From a checkpoint of a small autoregressive pixel model: batches of 64, 42238 training examples.
Rows from block 2 of a small autoregressive pixel model, named by matrix and row number. Rows with one number belong to one neuron. Each number is 200 + 40 x the weight over its row's rms, rounded and kept within 0 to 999. All counts start at 0. After the name is the row's rms in percent of the matrix's.
After each neuron's rows are labels from the 100 images, of 14976, where the neuron reaches its largest size: "top examples" is what is common among them. Only what is clearly more common there than usual is listed. The data: capsule endoscopy frames (Kvasir-Capsule).
# gate: MLP gate (model.blocks.2.mlp.gate.weight, 768x256), inputs 0-63
# fc1: MLP up (model.blocks.2.mlp.fc1.weight, 768x256), inputs 0-63
# fc2: MLP down (model.blocks.2.mlp.fc2.weight, 256x768, transposed), outputs 0-63

gate.726,095,197,164,197,152,199,197,163,202,170,177,268,224,222,163,129,228,162,174,221,189,264,204,304,184,233,230,182,207,174,227,171,154,191,196,208,239,158,173,209,205,214,135,195,211,183,165,225,220,242,152,195,230,177,211,170,245,263,200,180,189,233,278,106,189
fc1.726,101,267,234,263,189,271,288,236,227,233,213,237,276,156,279,192,226,151,239,160,208,209,188,175,192,153,161,175,180,191,174,142,203,151,267,236,140,211,180,158,145,153,260,123,205,131,196,177,210,282,160,181,169,183,150,233,222,172,160,182,276,185,207,210,273
fc2.726,097,206,198,249,206,230,210,174,180,258,202,237,214,195,182,268,264,265,154,252,194,236,202,239,203,172,190,149,262,199,177,165,225,151,175,123,136,165,258,213,190,196,176,241,192,206,211,187,234,232,199,196,226,141,190,146,172,194,213,210,230,224,208,209,229
top examples: finding: foreign body

gate.221,096,195,198,173,185,228,175,220,160,201,252,217,188,135,206,184,141,192,202,245,250,229,257,174,247,172,232,217,208,174,195,195,162,274,220,203,223,190,178,127,144,184,206,159,152,226,270,206,140,198,163,203,249,206,151,216,114,283,183,218,139,211,256,236,137
fc1.221,090,210,128,189,138,167,175,255,200,186,191,178,103,242,217,229,160,188,158,226,160,219,144,212,209,194,186,219,205,182,176,169,217,144,197,191,211,202,305,166,169,216,219,180,227,166,217,196,241,204,199,173,230,163,246,183,211,155,194,138,183,210,148,174,246
fc2.221,092,202,275,190,235,224,203,157,213,180,186,245,169,226,173,156,150,249,234,146,223,189,161,170,251,207,215,197,185,215,246,220,161,217,175,139,213,224,227,219,217,209,183,165,155,141,167,171,201,171,160,277,189,192,175,211,158,182,104,202,271,224,204,242,123
top examples: finding: reduced mucosal view

gate.107,102,184,173,167,170,191,224,188,149,214,254,267,152,265,239,206,206,257,221,185,241,184,248,184,245,211,188,231,156,205,264,253,124,262,228,171,228,232,214,257,197,210,198,175,162,287,215,62,219,248,181,154,219,264,231,189,158,197,167,265,124,147,134,209,228
fc1.107,103,246,215,213,204,232,188,163,213,186,189,241,203,228,195,169,124,184,218,158,93,224,240,203,129,196,209,187,230,177,188,204,198,242,234,145,190,245,185,237,147,215,203,151,202,200,196,160,243,87,204,207,187,270,192,208,287,187,252,166,130,201,295,237,200
fc2.107,098,159,277,204,259,219,174,175,220,145,200,195,195,243,204,231,210,194,193,198,234,205,198,245,202,193,182,202,175,151,165,206,210,98,222,206,245,238,156,235,145,166,163,220,271,208,183,219,209,135,153,157,231,222,140,242,129,240,235,182,218,182,204,254,141
top examples: finding: reduced mucosal view

gate.229,098,257,240,214,228,235,270,206,196,230,238,208,249,230,212,155,282,152,227,195,216,200,216,251,242,207,211,223,173,105,119,197,143,182,244,174,205,223,174,207,217,165,305,184,193,117,217,102,252,200,245,285,216,177,206,163,176,213,182,156,158,142,229,177,193
fc1.229,102,149,215,211,244,315,161,295,210,222,238,154,158,144,194,182,259,194,243,248,185,225,131,186,231,201,195,220,152,260,139,148,209,270,247,231,230,163,131,168,213,201,171,206,228,126,196,236,213,265,233,203,123,221,224,145,165,170,213,133,232,246,199,191,199
fc2.229,094,172,228,197,169,206,193,171,137,228,182,244,193,256,180,145,232,256,252,198,214,168,178,243,137,259,140,187,211,208,194,247,257,220,139,218,235,189,253,133,190,170,218,120,177,179,228,232,146,208,166,266,153,187,150,97,245,244,252,226,239,165,183,236,205
top examples: finding: reduced mucosal view

gate.419,106,173,240,188,186,153,185,193,226,193,208,248,168,173,220,280,260,204,247,141,201,218,183,164,245,179,213,241,211,179,213,227,250,241,238,228,152,196,199,202,208,216,227,179,256,292,237,192,193,149,206,223,167,256,250,247,242,278,213,150,245,182,194,246,194
fc1.419,107,184,274,150,211,257,241,167,232,211,292,226,164,178,155,267,194,186,183,211,207,174,194,169,239,186,261,129,180,135,185,220,181,195,195,161,291,232,194,201,228,156,202,238,184,240,198,200,142,197,244,246,266,256,193,263,252,190,139,233,170,160,148,221,212
fc2.419,108,247,207,204,191,201,228,201,155,133,146,239,88,231,182,239,267,203,130,213,228,142,171,134,146,260,186,212,201,207,233,182,204,174,217,185,207,232,182,256,218,184,182,190,150,181,217,110,138,205,276,258,267,228,273,245,165,200,183,208,207,170,151,195,193
top examples: finding: ileocecal valve

gate.715,103,254,233,218,187,265,211,179,263,174,94,148,197,188,211,250,147,250,125,222,230,224,233,163,227,186,208,185,202,179,193,198,200,149,224,252,166,205,245,190,222,208,174,189,183,256,192,260,201,199,164,136,180,132,187,233,174,197,256,268,158,149,256,212,246
fc1.715,105,213,159,215,144,195,220,274,137,263,258,232,154,121,190,217,230,272,222,265,208,163,227,160,203,185,232,210,231,208,223,201,232,227,173,232,230,196,269,229,130,192,169,149,203,229,208,180,218,178,166,146,161,218,155,222,160,91,177,190,182,235,226,202,152
fc2.715,103,188,209,146,71,265,250,209,239,251,196,199,238,183,180,185,210,153,172,140,122,167,173,183,145,157,196,247,173,177,170,264,169,205,248,222,158,246,157,197,186,197,177,219,247,258,168,246,214,218,260,191,173,228,169,137,174,176,259,194,240,155,160,228,222
top examples: finding: ulcer

gate.494,100,181,226,214,264,221,232,189,168,142,161,179,175,251,218,163,189,181,213,137,310,134,205,240,204,233,167,109,268,199,230,240,246,211,242,185,174,229,206,267,226,220,241,190,163,224,179,206,258,220,181,241,228,183,214,209,137,213,145,196,192,219,153,158,194
fc1.494,096,192,197,239,159,206,248,231,298,94,129,190,188,206,137,193,235,218,268,166,227,200,268,181,205,198,263,293,237,168,192,248,151,245,256,134,211,194,245,224,209,164,231,206,172,236,225,215,227,152,235,199,289,171,190,246,249,182,192,227,245,210,250,251,193
fc2.494,097,241,190,175,142,183,217,136,163,293,236,230,176,120,206,174,253,232,203,167,227,249,184,190,232,197,238,131,186,97,139,221,211,223,171,150,200,182,151,139,207,175,238,158,178,249,210,234,159,205,168,126,213,171,145,165,161,195,237,171,217,152,141,181,246
top examples: finding: foreign body

gate.351,102,243,210,198,194,209,186,201,163,164,165,246,278,213,236,142,216,153,176,102,184,190,127,234,188,156,156,274,171,224,186,221,216,229,241,251,223,146,171,220,241,187,201,190,177,221,159,93,169,194,197,210,205,160,222,142,199,220,235,250,170,152,269,246,263
fc1.351,099,250,201,137,177,211,292,251,191,171,166,197,224,107,185,208,141,227,208,165,167,219,208,152,247,106,175,163,190,228,205,203,245,226,122,73,175,272,214,199,231,171,139,221,179,262,159,188,204,264,197,187,167,208,212,201,179,254,171,194,205,251,190,182,220
fc2.351,101,187,194,255,218,206,138,193,246,252,223,213,186,212,189,238,296,213,230,201,200,228,260,165,185,194,203,235,262,229,148,213,223,156,210,146,181,192,229,199,169,163,185,100,187,174,191,183,186,260,89,166,173,196,225,216,235,260,167,213,177,268,223,209,168
top examples: finding: reduced mucosal view

gate.531,107,219,284,202,201,191,231,238,273,192,272,201,169,212,194,268,229,172,242,201,141,188,201,139,232,175,209,236,169,146,132,209,243,275,170,180,126,187,199,243,221,255,230,141,208,187,265,232,200,210,163,187,207,126,193,226,241,205,195,219,181,203,209,125,147
fc1.531,105,207,255,183,241,185,262,154,272,148,183,171,186,146,162,226,180,173,219,197,148,235,237,166,289,242,207,186,145,223,209,267,281,164,258,302,216,216,230,126,253,220,194,157,263,154,189,208,234,180,147,193,174,237,171,129,192,194,262,198,165,160,241,275,199
fc2.531,103,136,136,255,176,165,146,248,229,228,172,193,169,197,195,218,145,228,183,207,252,266,194,102,146,202,171,225,161,153,172,274,279,208,196,219,157,224,277,209,181,197,247,194,99,243,162,185,140,181,238,216,221,205,240,151,167,315,178,202,239,240,182,209,202
top examples: finding: ileocecal valve

gate.18,102,124,259,173,226,187,211,172,237,170,226,184,152,262,198,195,221,225,190,256,154,307,161,212,147,196,162,198,172,138,214,206,202,182,185,193,142,177,247,193,245,196,229,168,179,104,207,215,218,215,164,258,221,226,214,194,230,167,121,237,196,212,186,229,230
fc1.18,097,220,221,101,180,195,171,219,223,217,203,240,242,131,188,180,162,256,219,190,243,244,246,168,269,180,184,154,164,162,201,159,186,189,167,142,201,159,308,218,167,238,153,197,231,264,178,219,231,182,179,247,224,159,206,219,207,138,208,167,166,155,219,107,116
fc2.18,095,247,222,216,263,217,228,271,220,148,196,163,150,204,102,263,211,114,149,180,152,271,191,180,150,220,195,203,201,242,220,123,199,198,202,284,180,228,234,201,211,159,237,240,230,181,199,215,245,239,203,95,199,171,206,163,200,166,153,236,196,213,208,170,179
top examples: finding: ileocecal valve

gate.118,102,250,235,212,172,187,233,221,145,155,179,221,235,203,215,216,190,179,141,158,157,196,160,234,249,207,207,238,161,219,240,139,241,204,252,220,210,203,144,178,223,213,235,215,273,276,145,173,277,231,225,307,242,182,231,191,187,198,255,203,209,230,157,172,215
fc1.118,099,188,292,180,200,196,196,241,192,174,190,207,223,241,218,275,103,210,246,155,228,149,143,219,141,192,154,225,224,190,259,140,276,206,209,228,147,213,189,286,274,189,169,286,138,123,201,188,138,192,215,201,164,164,248,222,208,201,240,206,176,205,257,289,251
fc2.118,102,192,136,214,257,214,266,147,194,231,253,192,178,168,218,159,223,229,103,189,233,240,236,238,201,157,277,288,191,199,191,136,137,274,181,147,196,159,203,205,149,166,189,210,182,194,213,191,162,206,232,213,245,193,195,166,208,166,218,220,231,198,206,117,177
top examples: finding: reduced mucosal view

gate.567,094,205,176,263,195,201,181,179,249,203,151,215,127,242,186,261,226,261,173,278,212,202,170,260,193,260,266,198,225,220,189,184,258,268,226,172,209,190,188,188,210,111,189,160,169,206,147,216,157,123,181,165,143,146,162,163,243,232,184,193,112,166,271,287,179
fc1.567,098,160,190,129,174,128,241,195,195,189,226,199,167,233,245,168,201,221,144,215,281,167,182,222,186,203,165,170,168,228,194,219,207,157,175,137,229,273,113,156,228,220,232,157,197,198,265,304,253,185,139,181,194,290,223,183,226,119,255,237,241,142,260,189,143
fc2.567,098,158,168,192,167,206,172,200,186,143,200,191,187,237,166,259,221,166,149,238,148,238,256,206,242,143,241,132,174,268,253,202,198,193,218,233,155,195,168,167,149,217,150,160,159,232,178,261,258,197,160,215,177,262,203,255,199,127,226,196,294,242,153,220,210
top examples: finding: foreign body

gate.30,099,183,170,211,193,189,181,211,216,221,172,195,154,256,204,130,264,156,235,144,191,202,268,159,166,225,264,207,182,171,163,163,248,175,156,195,193,150,196,261,179,264,222,128,169,180,215,157,233,218,192,75,229,173,168,153,230,183,192,169,217,212,151,175,221
fc1.30,101,224,201,209,120,147,182,248,173,189,238,180,198,222,131,233,181,233,206,222,253,165,129,247,239,224,204,148,157,176,202,137,236,108,214,160,152,222,198,191,192,236,231,170,195,230,274,224,219,131,247,212,199,206,219,263,308,187,231,200,139,193,170,236,105
fc2.30,103,179,217,181,267,293,190,198,215,251,205,172,187,164,154,138,186,188,252,195,208,190,281,215,236,219,162,177,187,212,208,230,225,136,219,246,127,208,291,196,205,195,212,225,181,254,231,178,197,166,184,187,238,218,275,117,232,140,203,221,201,138,210,164,199
top examples: finding: reduced mucosal view

gate.250,096,185,204,215,221,148,202,238,193,248,183,187,149,176,200,255,147,232,263,203,181,252,239,253,275,234,167,205,172,242,140,198,149,233,220,194,239,158,199,172,215,197,201,216,210,161,204,162,209,201,169,214,274,217,185,272,213,189,202,193,183,215,126,183,220
fc1.250,102,210,243,179,183,256,243,192,225,109,122,244,152,195,205,189,216,121,246,227,231,192,264,187,196,208,229,163,167,135,186,206,248,188,150,226,196,186,203,227,159,246,226,182,222,256,196,265,199,196,252,252,211,162,174,236,173,204,230,247,127,163,270,249,177
fc2.250,097,217,196,222,124,231,178,129,225,182,222,176,193,232,172,177,113,203,158,180,196,178,115,278,192,182,236,165,214,167,258,190,174,172,174,135,215,171,214,221,220,124,202,216,168,166,108,191,181,277,158,157,237,160,184,230,198,173,223,241,152,153,172,243,208
top examples: finding: ulcer

gate.357,103,185,219,163,242,200,174,111,171,300,228,210,173,334,222,126,205,191,168,254,138,170,182,228,146,190,165,158,175,170,191,134,192,239,239,170,171,198,267,185,163,184,222,163,117,214,266,231,138,188,150,235,128,230,190,157,194,194,215,230,242,196,267,268,171
fc1.357,103,157,195,194,179,192,164,191,192,239,118,199,252,134,176,153,221,155,260,312,149,146,197,246,159,259,218,237,204,178,232,184,157,228,230,179,209,198,204,186,172,169,241,228,159,153,118,253,181,201,235,218,115,211,216,216,150,168,200,184,284,138,231,175,139
fc2.357,103,211,215,270,243,208,288,198,233,175,213,103,197,212,241,213,194,148,163,274,197,209,202,254,200,251,217,171,180,156,204,195,205,202,118,178,156,235,228,197,211,233,280,236,229,202,171,183,164,220,227,124,204,240,135,225,217,173,183,225,217,156,240,174,220
top examples: finding: foreign body