Weights of a small autoregressive pixel model.
Model: 5.38M parameters, arch transformer_decoder, width 256, norm rmsnorm, activation swiglu.
Rows from block 2 of a small autoregressive pixel model, named by matrix and row number. Rows with one number belong to one neuron. Each number is 200 + 20 x the weight over its row's rms, rounded and kept within 0 to 999. All counts start at 0.
After each neuron's rows are labels from the 100 images, of 14976, where the neuron reaches its largest size: "strongest on" is what is common among them. Only what is clearly more common there than usual is listed. The data: capsule endoscopy frames (Kvasir-Capsule).
# gate: MLP gate (model.blocks.2.mlp.gate.weight, 768x256), inputs 128-191
# fc1: MLP up (model.blocks.2.mlp.fc1.weight, 768x256), inputs 128-191
# fc2: MLP down (model.blocks.2.mlp.fc2.weight, 256x768, transposed), outputs 128-191

gate.579,187,217,191,192,197,208,203,209,213,165,158,221,249,169,185,197,183,185,206,184,160,221,199,192,224,182,203,209,200,212,201,201,195,228,205,188,207,205,181,210,158,208,232,177,197,191,210,193,154,237,227,192,165,209,224,207,218,147,171,200,236,169,181,182
fc1.579,170,228,212,216,186,159,189,210,210,172,178,238,218,206,234,204,221,227,198,238,186,169,181,246,168,177,206,211,244,174,210,208,187,192,194,231,219,207,177,180,177,211,192,212,211,239,214,160,208,203,200,189,174,235,187,198,234,221,205,191,177,206,211,201
fc2.579,180,215,235,240,226,235,220,232,234,195,170,222,172,164,177,200,195,213,228,199,160,197,204,212,173,181,205,225,196,190,252,188,224,199,229,226,165,206,159,177,220,197,203,219,221,226,184,201,182,196,205,198,213,192,205,198,178,191,187,182,211,193,192,192
strongest on: finding: blood fresh

gate.83,219,205,172,193,210,171,223,189,208,215,236,193,209,183,202,187,194,229,202,233,170,251,205,189,204,202,210,194,196,180,209,182,208,193,201,177,209,208,198,182,198,192,221,216,195,212,200,199,195,225,141,181,201,228,184,169,204,215,176,206,219,219,224,222
fc1.83,208,192,184,184,172,218,174,177,191,179,196,207,236,185,186,183,177,219,219,194,196,202,202,189,163,210,221,201,168,179,195,219,189,209,220,186,179,198,187,220,200,221,212,223,205,200,184,223,167,154,179,196,215,193,198,192,210,208,202,202,186,184,218,169
fc2.83,194,232,191,174,225,181,217,208,197,189,214,167,196,209,189,184,191,231,211,169,201,187,212,198,196,201,186,195,192,193,178,207,175,212,220,192,182,188,177,186,204,196,189,186,194,203,196,200,195,202,210,248,196,198,205,219,255,218,220,192,165,218,207,249
strongest on: finding: angiectasia

gate.656,195,203,153,237,207,199,188,188,200,204,165,202,184,227,170,182,174,170,209,210,229,194,208,229,226,165,195,198,182,192,189,204,211,209,197,190,254,192,203,186,178,240,215,182,175,204,241,205,210,208,231,200,205,220,229,190,226,184,217,200,195,195,150,173
fc1.656,191,221,191,191,212,206,213,191,197,211,187,189,212,194,210,197,194,202,211,188,208,171,184,184,194,200,223,180,201,180,195,176,231,189,215,225,228,159,228,181,212,203,198,185,145,195,200,190,224,198,200,190,226,215,217,228,165,191,210,223,195,161,223,221
fc2.656,174,203,190,176,208,217,222,199,183,220,237,169,220,197,211,227,189,202,164,190,196,198,178,233,235,202,225,207,237,182,216,196,175,218,162,212,205,191,225,217,250,165,222,207,149,164,238,196,210,215,202,227,202,219,170,169,176,173,200,204,191,183,199,199
strongest on: finding: blood fresh

gate.641,200,188,151,195,221,219,220,234,198,145,208,173,195,199,207,183,159,215,194,204,180,177,208,192,191,226,145,128,181,197,185,198,250,199,199,198,235,201,174,228,186,214,213,243,207,209,222,227,242,189,190,193,187,186,199,202,183,217,182,193,221,232,205,189
fc1.641,196,174,177,181,220,187,216,233,184,247,185,180,197,187,190,248,209,217,198,185,250,191,164,212,214,181,191,242,210,206,217,194,213,181,203,194,202,207,178,208,203,193,203,213,224,208,181,203,198,201,184,168,191,172,171,178,220,210,191,218,186,206,228,172
fc2.641,181,196,198,231,212,242,186,199,190,191,199,184,182,171,200,206,162,208,235,176,236,192,221,196,202,194,216,242,227,193,225,200,203,213,223,188,223,213,196,183,196,193,200,185,223,194,229,161,216,198,194,193,226,183,233,178,174,163,199,171,199,216,216,222
strongest on: finding: angiectasia; finding: ulcer

gate.621,224,179,162,181,235,223,218,235,214,146,166,206,196,175,232,213,202,184,193,198,208,199,155,232,216,198,194,232,203,198,218,208,203,185,203,197,177,188,193,193,187,180,192,220,175,203,205,236,200,197,203,164,214,195,196,229,204,194,200,191,209,201,163,231
fc1.621,166,189,184,215,227,201,219,210,222,170,168,184,215,177,230,180,222,189,220,175,203,215,204,221,185,197,188,203,153,192,195,185,203,217,202,196,174,189,223,184,215,182,218,208,170,212,240,203,174,244,232,221,225,241,197,180,191,196,180,169,200,188,217,223
fc2.621,164,234,150,197,216,208,212,182,208,197,188,171,215,223,237,224,198,186,200,186,184,203,178,205,224,191,230,168,236,214,206,195,193,210,192,208,208,183,186,227,212,215,194,243,223,190,190,190,206,190,189,199,207,208,215,223,191,184,179,195,172,247,173,185
strongest on: finding: angiectasia

gate.61,192,210,177,203,198,185,185,186,204,210,203,216,239,203,203,196,225,237,208,225,212,198,208,214,194,195,224,194,185,218,204,202,166,206,217,190,238,196,205,225,208,194,178,218,246,233,182,185,210,194,197,224,206,208,197,204,220,241,210,186,181,201,219,188
fc1.61,250,194,203,182,194,213,179,199,212,183,176,207,234,202,201,181,198,220,213,183,227,211,196,211,180,222,155,227,210,210,180,213,183,229,166,196,200,199,189,176,191,206,204,180,165,153,172,196,199,168,222,207,180,205,215,219,192,208,170,211,184,189,186,168
fc2.61,198,195,213,190,201,171,219,187,190,192,210,167,214,200,209,218,238,189,206,209,219,166,198,185,184,205,226,210,192,192,206,229,184,195,206,207,199,201,196,217,171,171,218,224,218,234,182,205,201,192,169,220,204,206,193,190,195,177,188,180,175,206,181,176
strongest on: finding: reduced mucosal view

gate.573,201,220,142,210,207,218,191,199,189,194,187,235,204,220,215,206,251,204,185,219,214,175,157,185,202,207,186,191,165,173,175,206,221,173,221,186,224,202,213,211,211,190,208,199,214,180,185,192,229,199,188,161,185,226,193,184,184,187,190,192,195,221,179,183
fc1.573,188,195,244,171,256,214,189,193,214,192,207,202,234,204,226,208,189,211,194,199,182,194,187,198,182,170,200,188,148,207,185,174,216,176,189,218,197,180,200,208,214,223,199,213,208,192,196,193,222,149,201,214,171,219,231,203,181,190,221,193,186,177,177,185
fc2.573,215,199,199,193,220,203,218,245,211,218,212,208,182,212,204,202,235,200,161,224,201,210,187,215,177,197,205,186,230,213,189,195,168,201,201,233,162,200,185,194,196,168,227,181,211,217,197,165,186,187,215,201,186,172,232,203,181,198,208,194,201,209,209,172
strongest on: finding: blood fresh

gate.412,207,175,218,183,204,220,225,182,212,211,202,191,216,199,227,212,199,205,215,222,224,211,183,158,221,201,193,221,195,191,203,230,192,213,185,200,205,187,177,185,173,202,231,195,194,199,226,194,185,221,227,198,191,218,196,231,213,193,197,199,212,180,231,166
fc1.412,207,200,199,190,216,189,207,242,217,197,234,194,200,163,205,204,222,220,229,224,199,211,153,207,212,171,234,228,222,201,197,212,234,228,220,222,223,201,185,137,210,222,209,181,146,209,209,190,221,222,225,172,173,248,200,167,242,212,218,213,189,212,194,207
fc2.412,183,181,209,228,200,229,192,202,211,160,180,235,195,225,226,168,181,234,161,209,187,202,232,222,190,214,220,189,198,221,180,197,222,212,223,192,205,176,223,213,222,175,190,178,212,205,199,203,212,178,142,173,232,174,199,198,201,186,186,219,191,234,186,211
strongest on: finding: ileocecal valve

gate.642,196,201,182,176,183,220,183,226,191,191,199,228,219,228,164,186,220,200,187,232,208,190,218,200,180,221,241,191,214,161,230,226,198,215,192,228,224,224,209,174,220,177,175,213,208,185,158,187,200,166,200,191,201,182,222,215,172,192,230,182,164,186,224,204
fc1.642,243,200,190,177,219,193,176,210,182,233,231,218,173,209,187,187,194,166,193,205,186,200,186,235,183,171,205,217,221,177,227,214,220,177,178,179,202,190,216,191,207,222,168,204,223,235,186,199,241,226,204,180,205,225,173,187,202,177,203,203,202,180,206,191
fc2.642,196,184,178,188,183,161,191,179,178,218,195,184,198,198,201,214,198,209,172,188,189,186,182,168,189,219,210,207,204,151,215,209,193,226,160,169,181,210,209,175,185,161,206,194,184,182,215,171,197,228,231,183,171,188,193,195,175,227,161,217,210,190,193,203
strongest on: finding: angiectasia

gate.209,197,197,218,169,197,222,181,209,223,217,193,165,211,217,238,170,202,224,201,228,173,162,176,175,224,196,201,182,213,189,159,181,191,191,175,184,180,203,236,213,170,213,223,241,186,175,191,195,171,183,204,203,211,165,189,185,207,177,185,226,200,172,205,204
fc1.209,181,181,176,236,184,175,209,172,220,208,224,195,213,164,206,184,189,202,197,181,188,241,182,168,164,201,207,207,213,202,195,243,209,205,226,206,167,184,229,209,218,206,186,212,211,230,203,201,188,181,230,194,186,174,174,206,149,228,186,193,180,225,201,226
fc2.209,213,193,205,167,172,199,179,221,207,231,190,228,194,166,199,206,202,236,224,196,212,189,189,201,137,156,200,170,211,207,220,228,193,214,179,208,172,176,217,193,177,196,206,149,172,204,202,223,206,205,210,218,221,218,201,206,218,172,193,181,233,167,199,232
strongest on: finding: angiectasia

gate.227,216,195,183,228,181,203,213,218,170,202,205,207,190,218,207,193,213,187,196,176,193,176,194,179,200,184,203,173,185,205,202,185,184,200,162,179,212,206,154,189,205,190,207,192,193,181,206,213,176,196,219,192,207,226,184,184,195,224,215,168,214,225,173,181
fc1.227,174,190,217,222,200,182,227,199,193,213,218,211,196,231,249,196,219,171,161,200,182,185,224,212,203,237,198,190,184,184,202,193,204,194,181,224,204,207,211,231,195,205,221,213,158,227,211,252,207,211,195,187,202,186,205,168,223,195,242,184,162,191,218,161
fc2.227,212,219,176,192,240,203,207,183,192,164,220,222,212,189,221,195,210,213,210,208,190,210,212,214,223,234,186,179,246,184,189,218,180,181,192,222,166,213,220,200,180,196,231,186,213,225,189,206,207,160,161,240,222,199,224,187,221,224,216,240,198,187,182,226
strongest on: finding: reduced mucosal view

gate.310,207,199,164,221,223,226,176,203,218,202,176,201,213,171,179,178,202,182,228,140,220,187,236,165,206,180,196,223,194,161,182,173,212,196,181,225,257,218,211,226,216,197,198,223,176,195,228,184,165,202,193,217,215,194,205,194,194,176,200,153,205,178,163,232
fc1.310,200,198,188,201,203,200,221,200,198,208,202,200,159,191,214,199,199,171,175,206,220,232,181,215,196,208,208,203,201,219,218,183,224,212,194,188,201,223,183,226,174,217,190,208,197,194,195,260,185,212,196,206,198,175,208,243,212,190,203,192,257,203,196,167
fc2.310,215,219,214,223,201,201,169,203,214,220,213,210,208,170,203,215,213,183,218,188,210,216,136,179,179,209,195,205,185,245,229,185,231,215,212,189,207,189,187,202,223,237,200,202,212,179,183,169,189,185,216,178,187,158,190,168,207,181,224,139,200,172,183,204
strongest on: finding: ileocecal valve

gate.361,183,230,182,191,190,165,228,185,182,197,211,199,217,211,201,170,220,177,162,216,217,164,229,198,176,182,196,212,197,232,179,229,201,195,176,198,224,248,199,205,209,199,174,197,187,177,209,242,227,192,186,203,198,217,196,215,245,194,194,189,230,205,178,192
fc1.361,195,234,195,185,247,189,227,190,169,188,188,172,207,190,176,204,239,154,217,195,257,209,207,210,203,212,199,217,220,192,206,186,213,192,219,204,203,193,230,175,156,201,178,247,179,196,221,218,178,207,208,201,200,185,217,192,185,172,200,210,204,189,214,191
fc2.361,183,177,167,205,218,192,173,242,227,229,186,179,144,169,183,229,222,168,219,203,208,199,174,226,168,232,208,190,206,207,177,155,192,220,224,210,225,235,226,203,173,206,194,181,207,189,177,217,208,220,222,189,176,180,156,226,201,178,244,204,197,201,220,222
strongest on: finding: blood fresh

gate.482,235,196,228,195,205,155,191,197,234,225,176,180,211,200,189,246,188,203,202,223,198,193,227,225,198,216,213,186,205,206,210,214,214,181,185,169,210,212,206,190,223,149,147,203,208,188,201,222,191,189,211,227,198,221,181,193,223,233,189,190,193,205,201,216
fc1.482,216,167,207,242,213,188,205,190,233,198,214,225,224,223,190,174,206,207,198,220,179,203,191,211,221,199,198,204,205,212,226,194,196,173,166,178,182,223,176,189,247,195,210,195,190,207,191,196,158,212,186,186,205,200,204,208,222,186,200,205,199,198,214,195
fc2.482,201,207,213,196,174,174,194,208,191,193,184,229,205,177,224,225,197,206,233,185,189,230,204,197,177,219,227,206,189,242,199,240,213,186,216,158,197,175,224,169,183,169,227,175,194,229,262,193,201,223,186,206,226,203,207,193,203,198,195,206,202,223,185,229
strongest on: finding: angiectasia

gate.488,224,233,210,193,191,194,228,163,212,204,230,208,176,189,168,206,193,187,193,215,244,178,234,212,229,167,229,191,209,197,225,186,198,182,241,222,189,186,181,198,218,232,196,223,177,183,190,231,200,225,193,189,226,208,198,192,232,212,183,224,229,224,190,157
fc1.488,214,211,191,195,207,203,231,182,184,190,154,202,215,177,197,209,186,187,203,188,188,184,195,210,213,155,177,173,221,232,246,218,225,197,182,246,176,192,214,198,180,193,208,227,178,198,196,172,187,215,161,210,211,172,176,207,212,202,191,199,228,242,197,193
fc2.488,187,234,141,196,179,198,174,213,230,226,177,216,218,200,241,245,203,186,209,213,185,162,186,213,186,205,196,184,201,218,195,195,240,234,182,195,196,201,187,230,239,218,244,169,191,205,197,203,157,168,210,201,189,206,194,214,188,176,183,154,210,174,204,209
strongest on: finding: angiectasia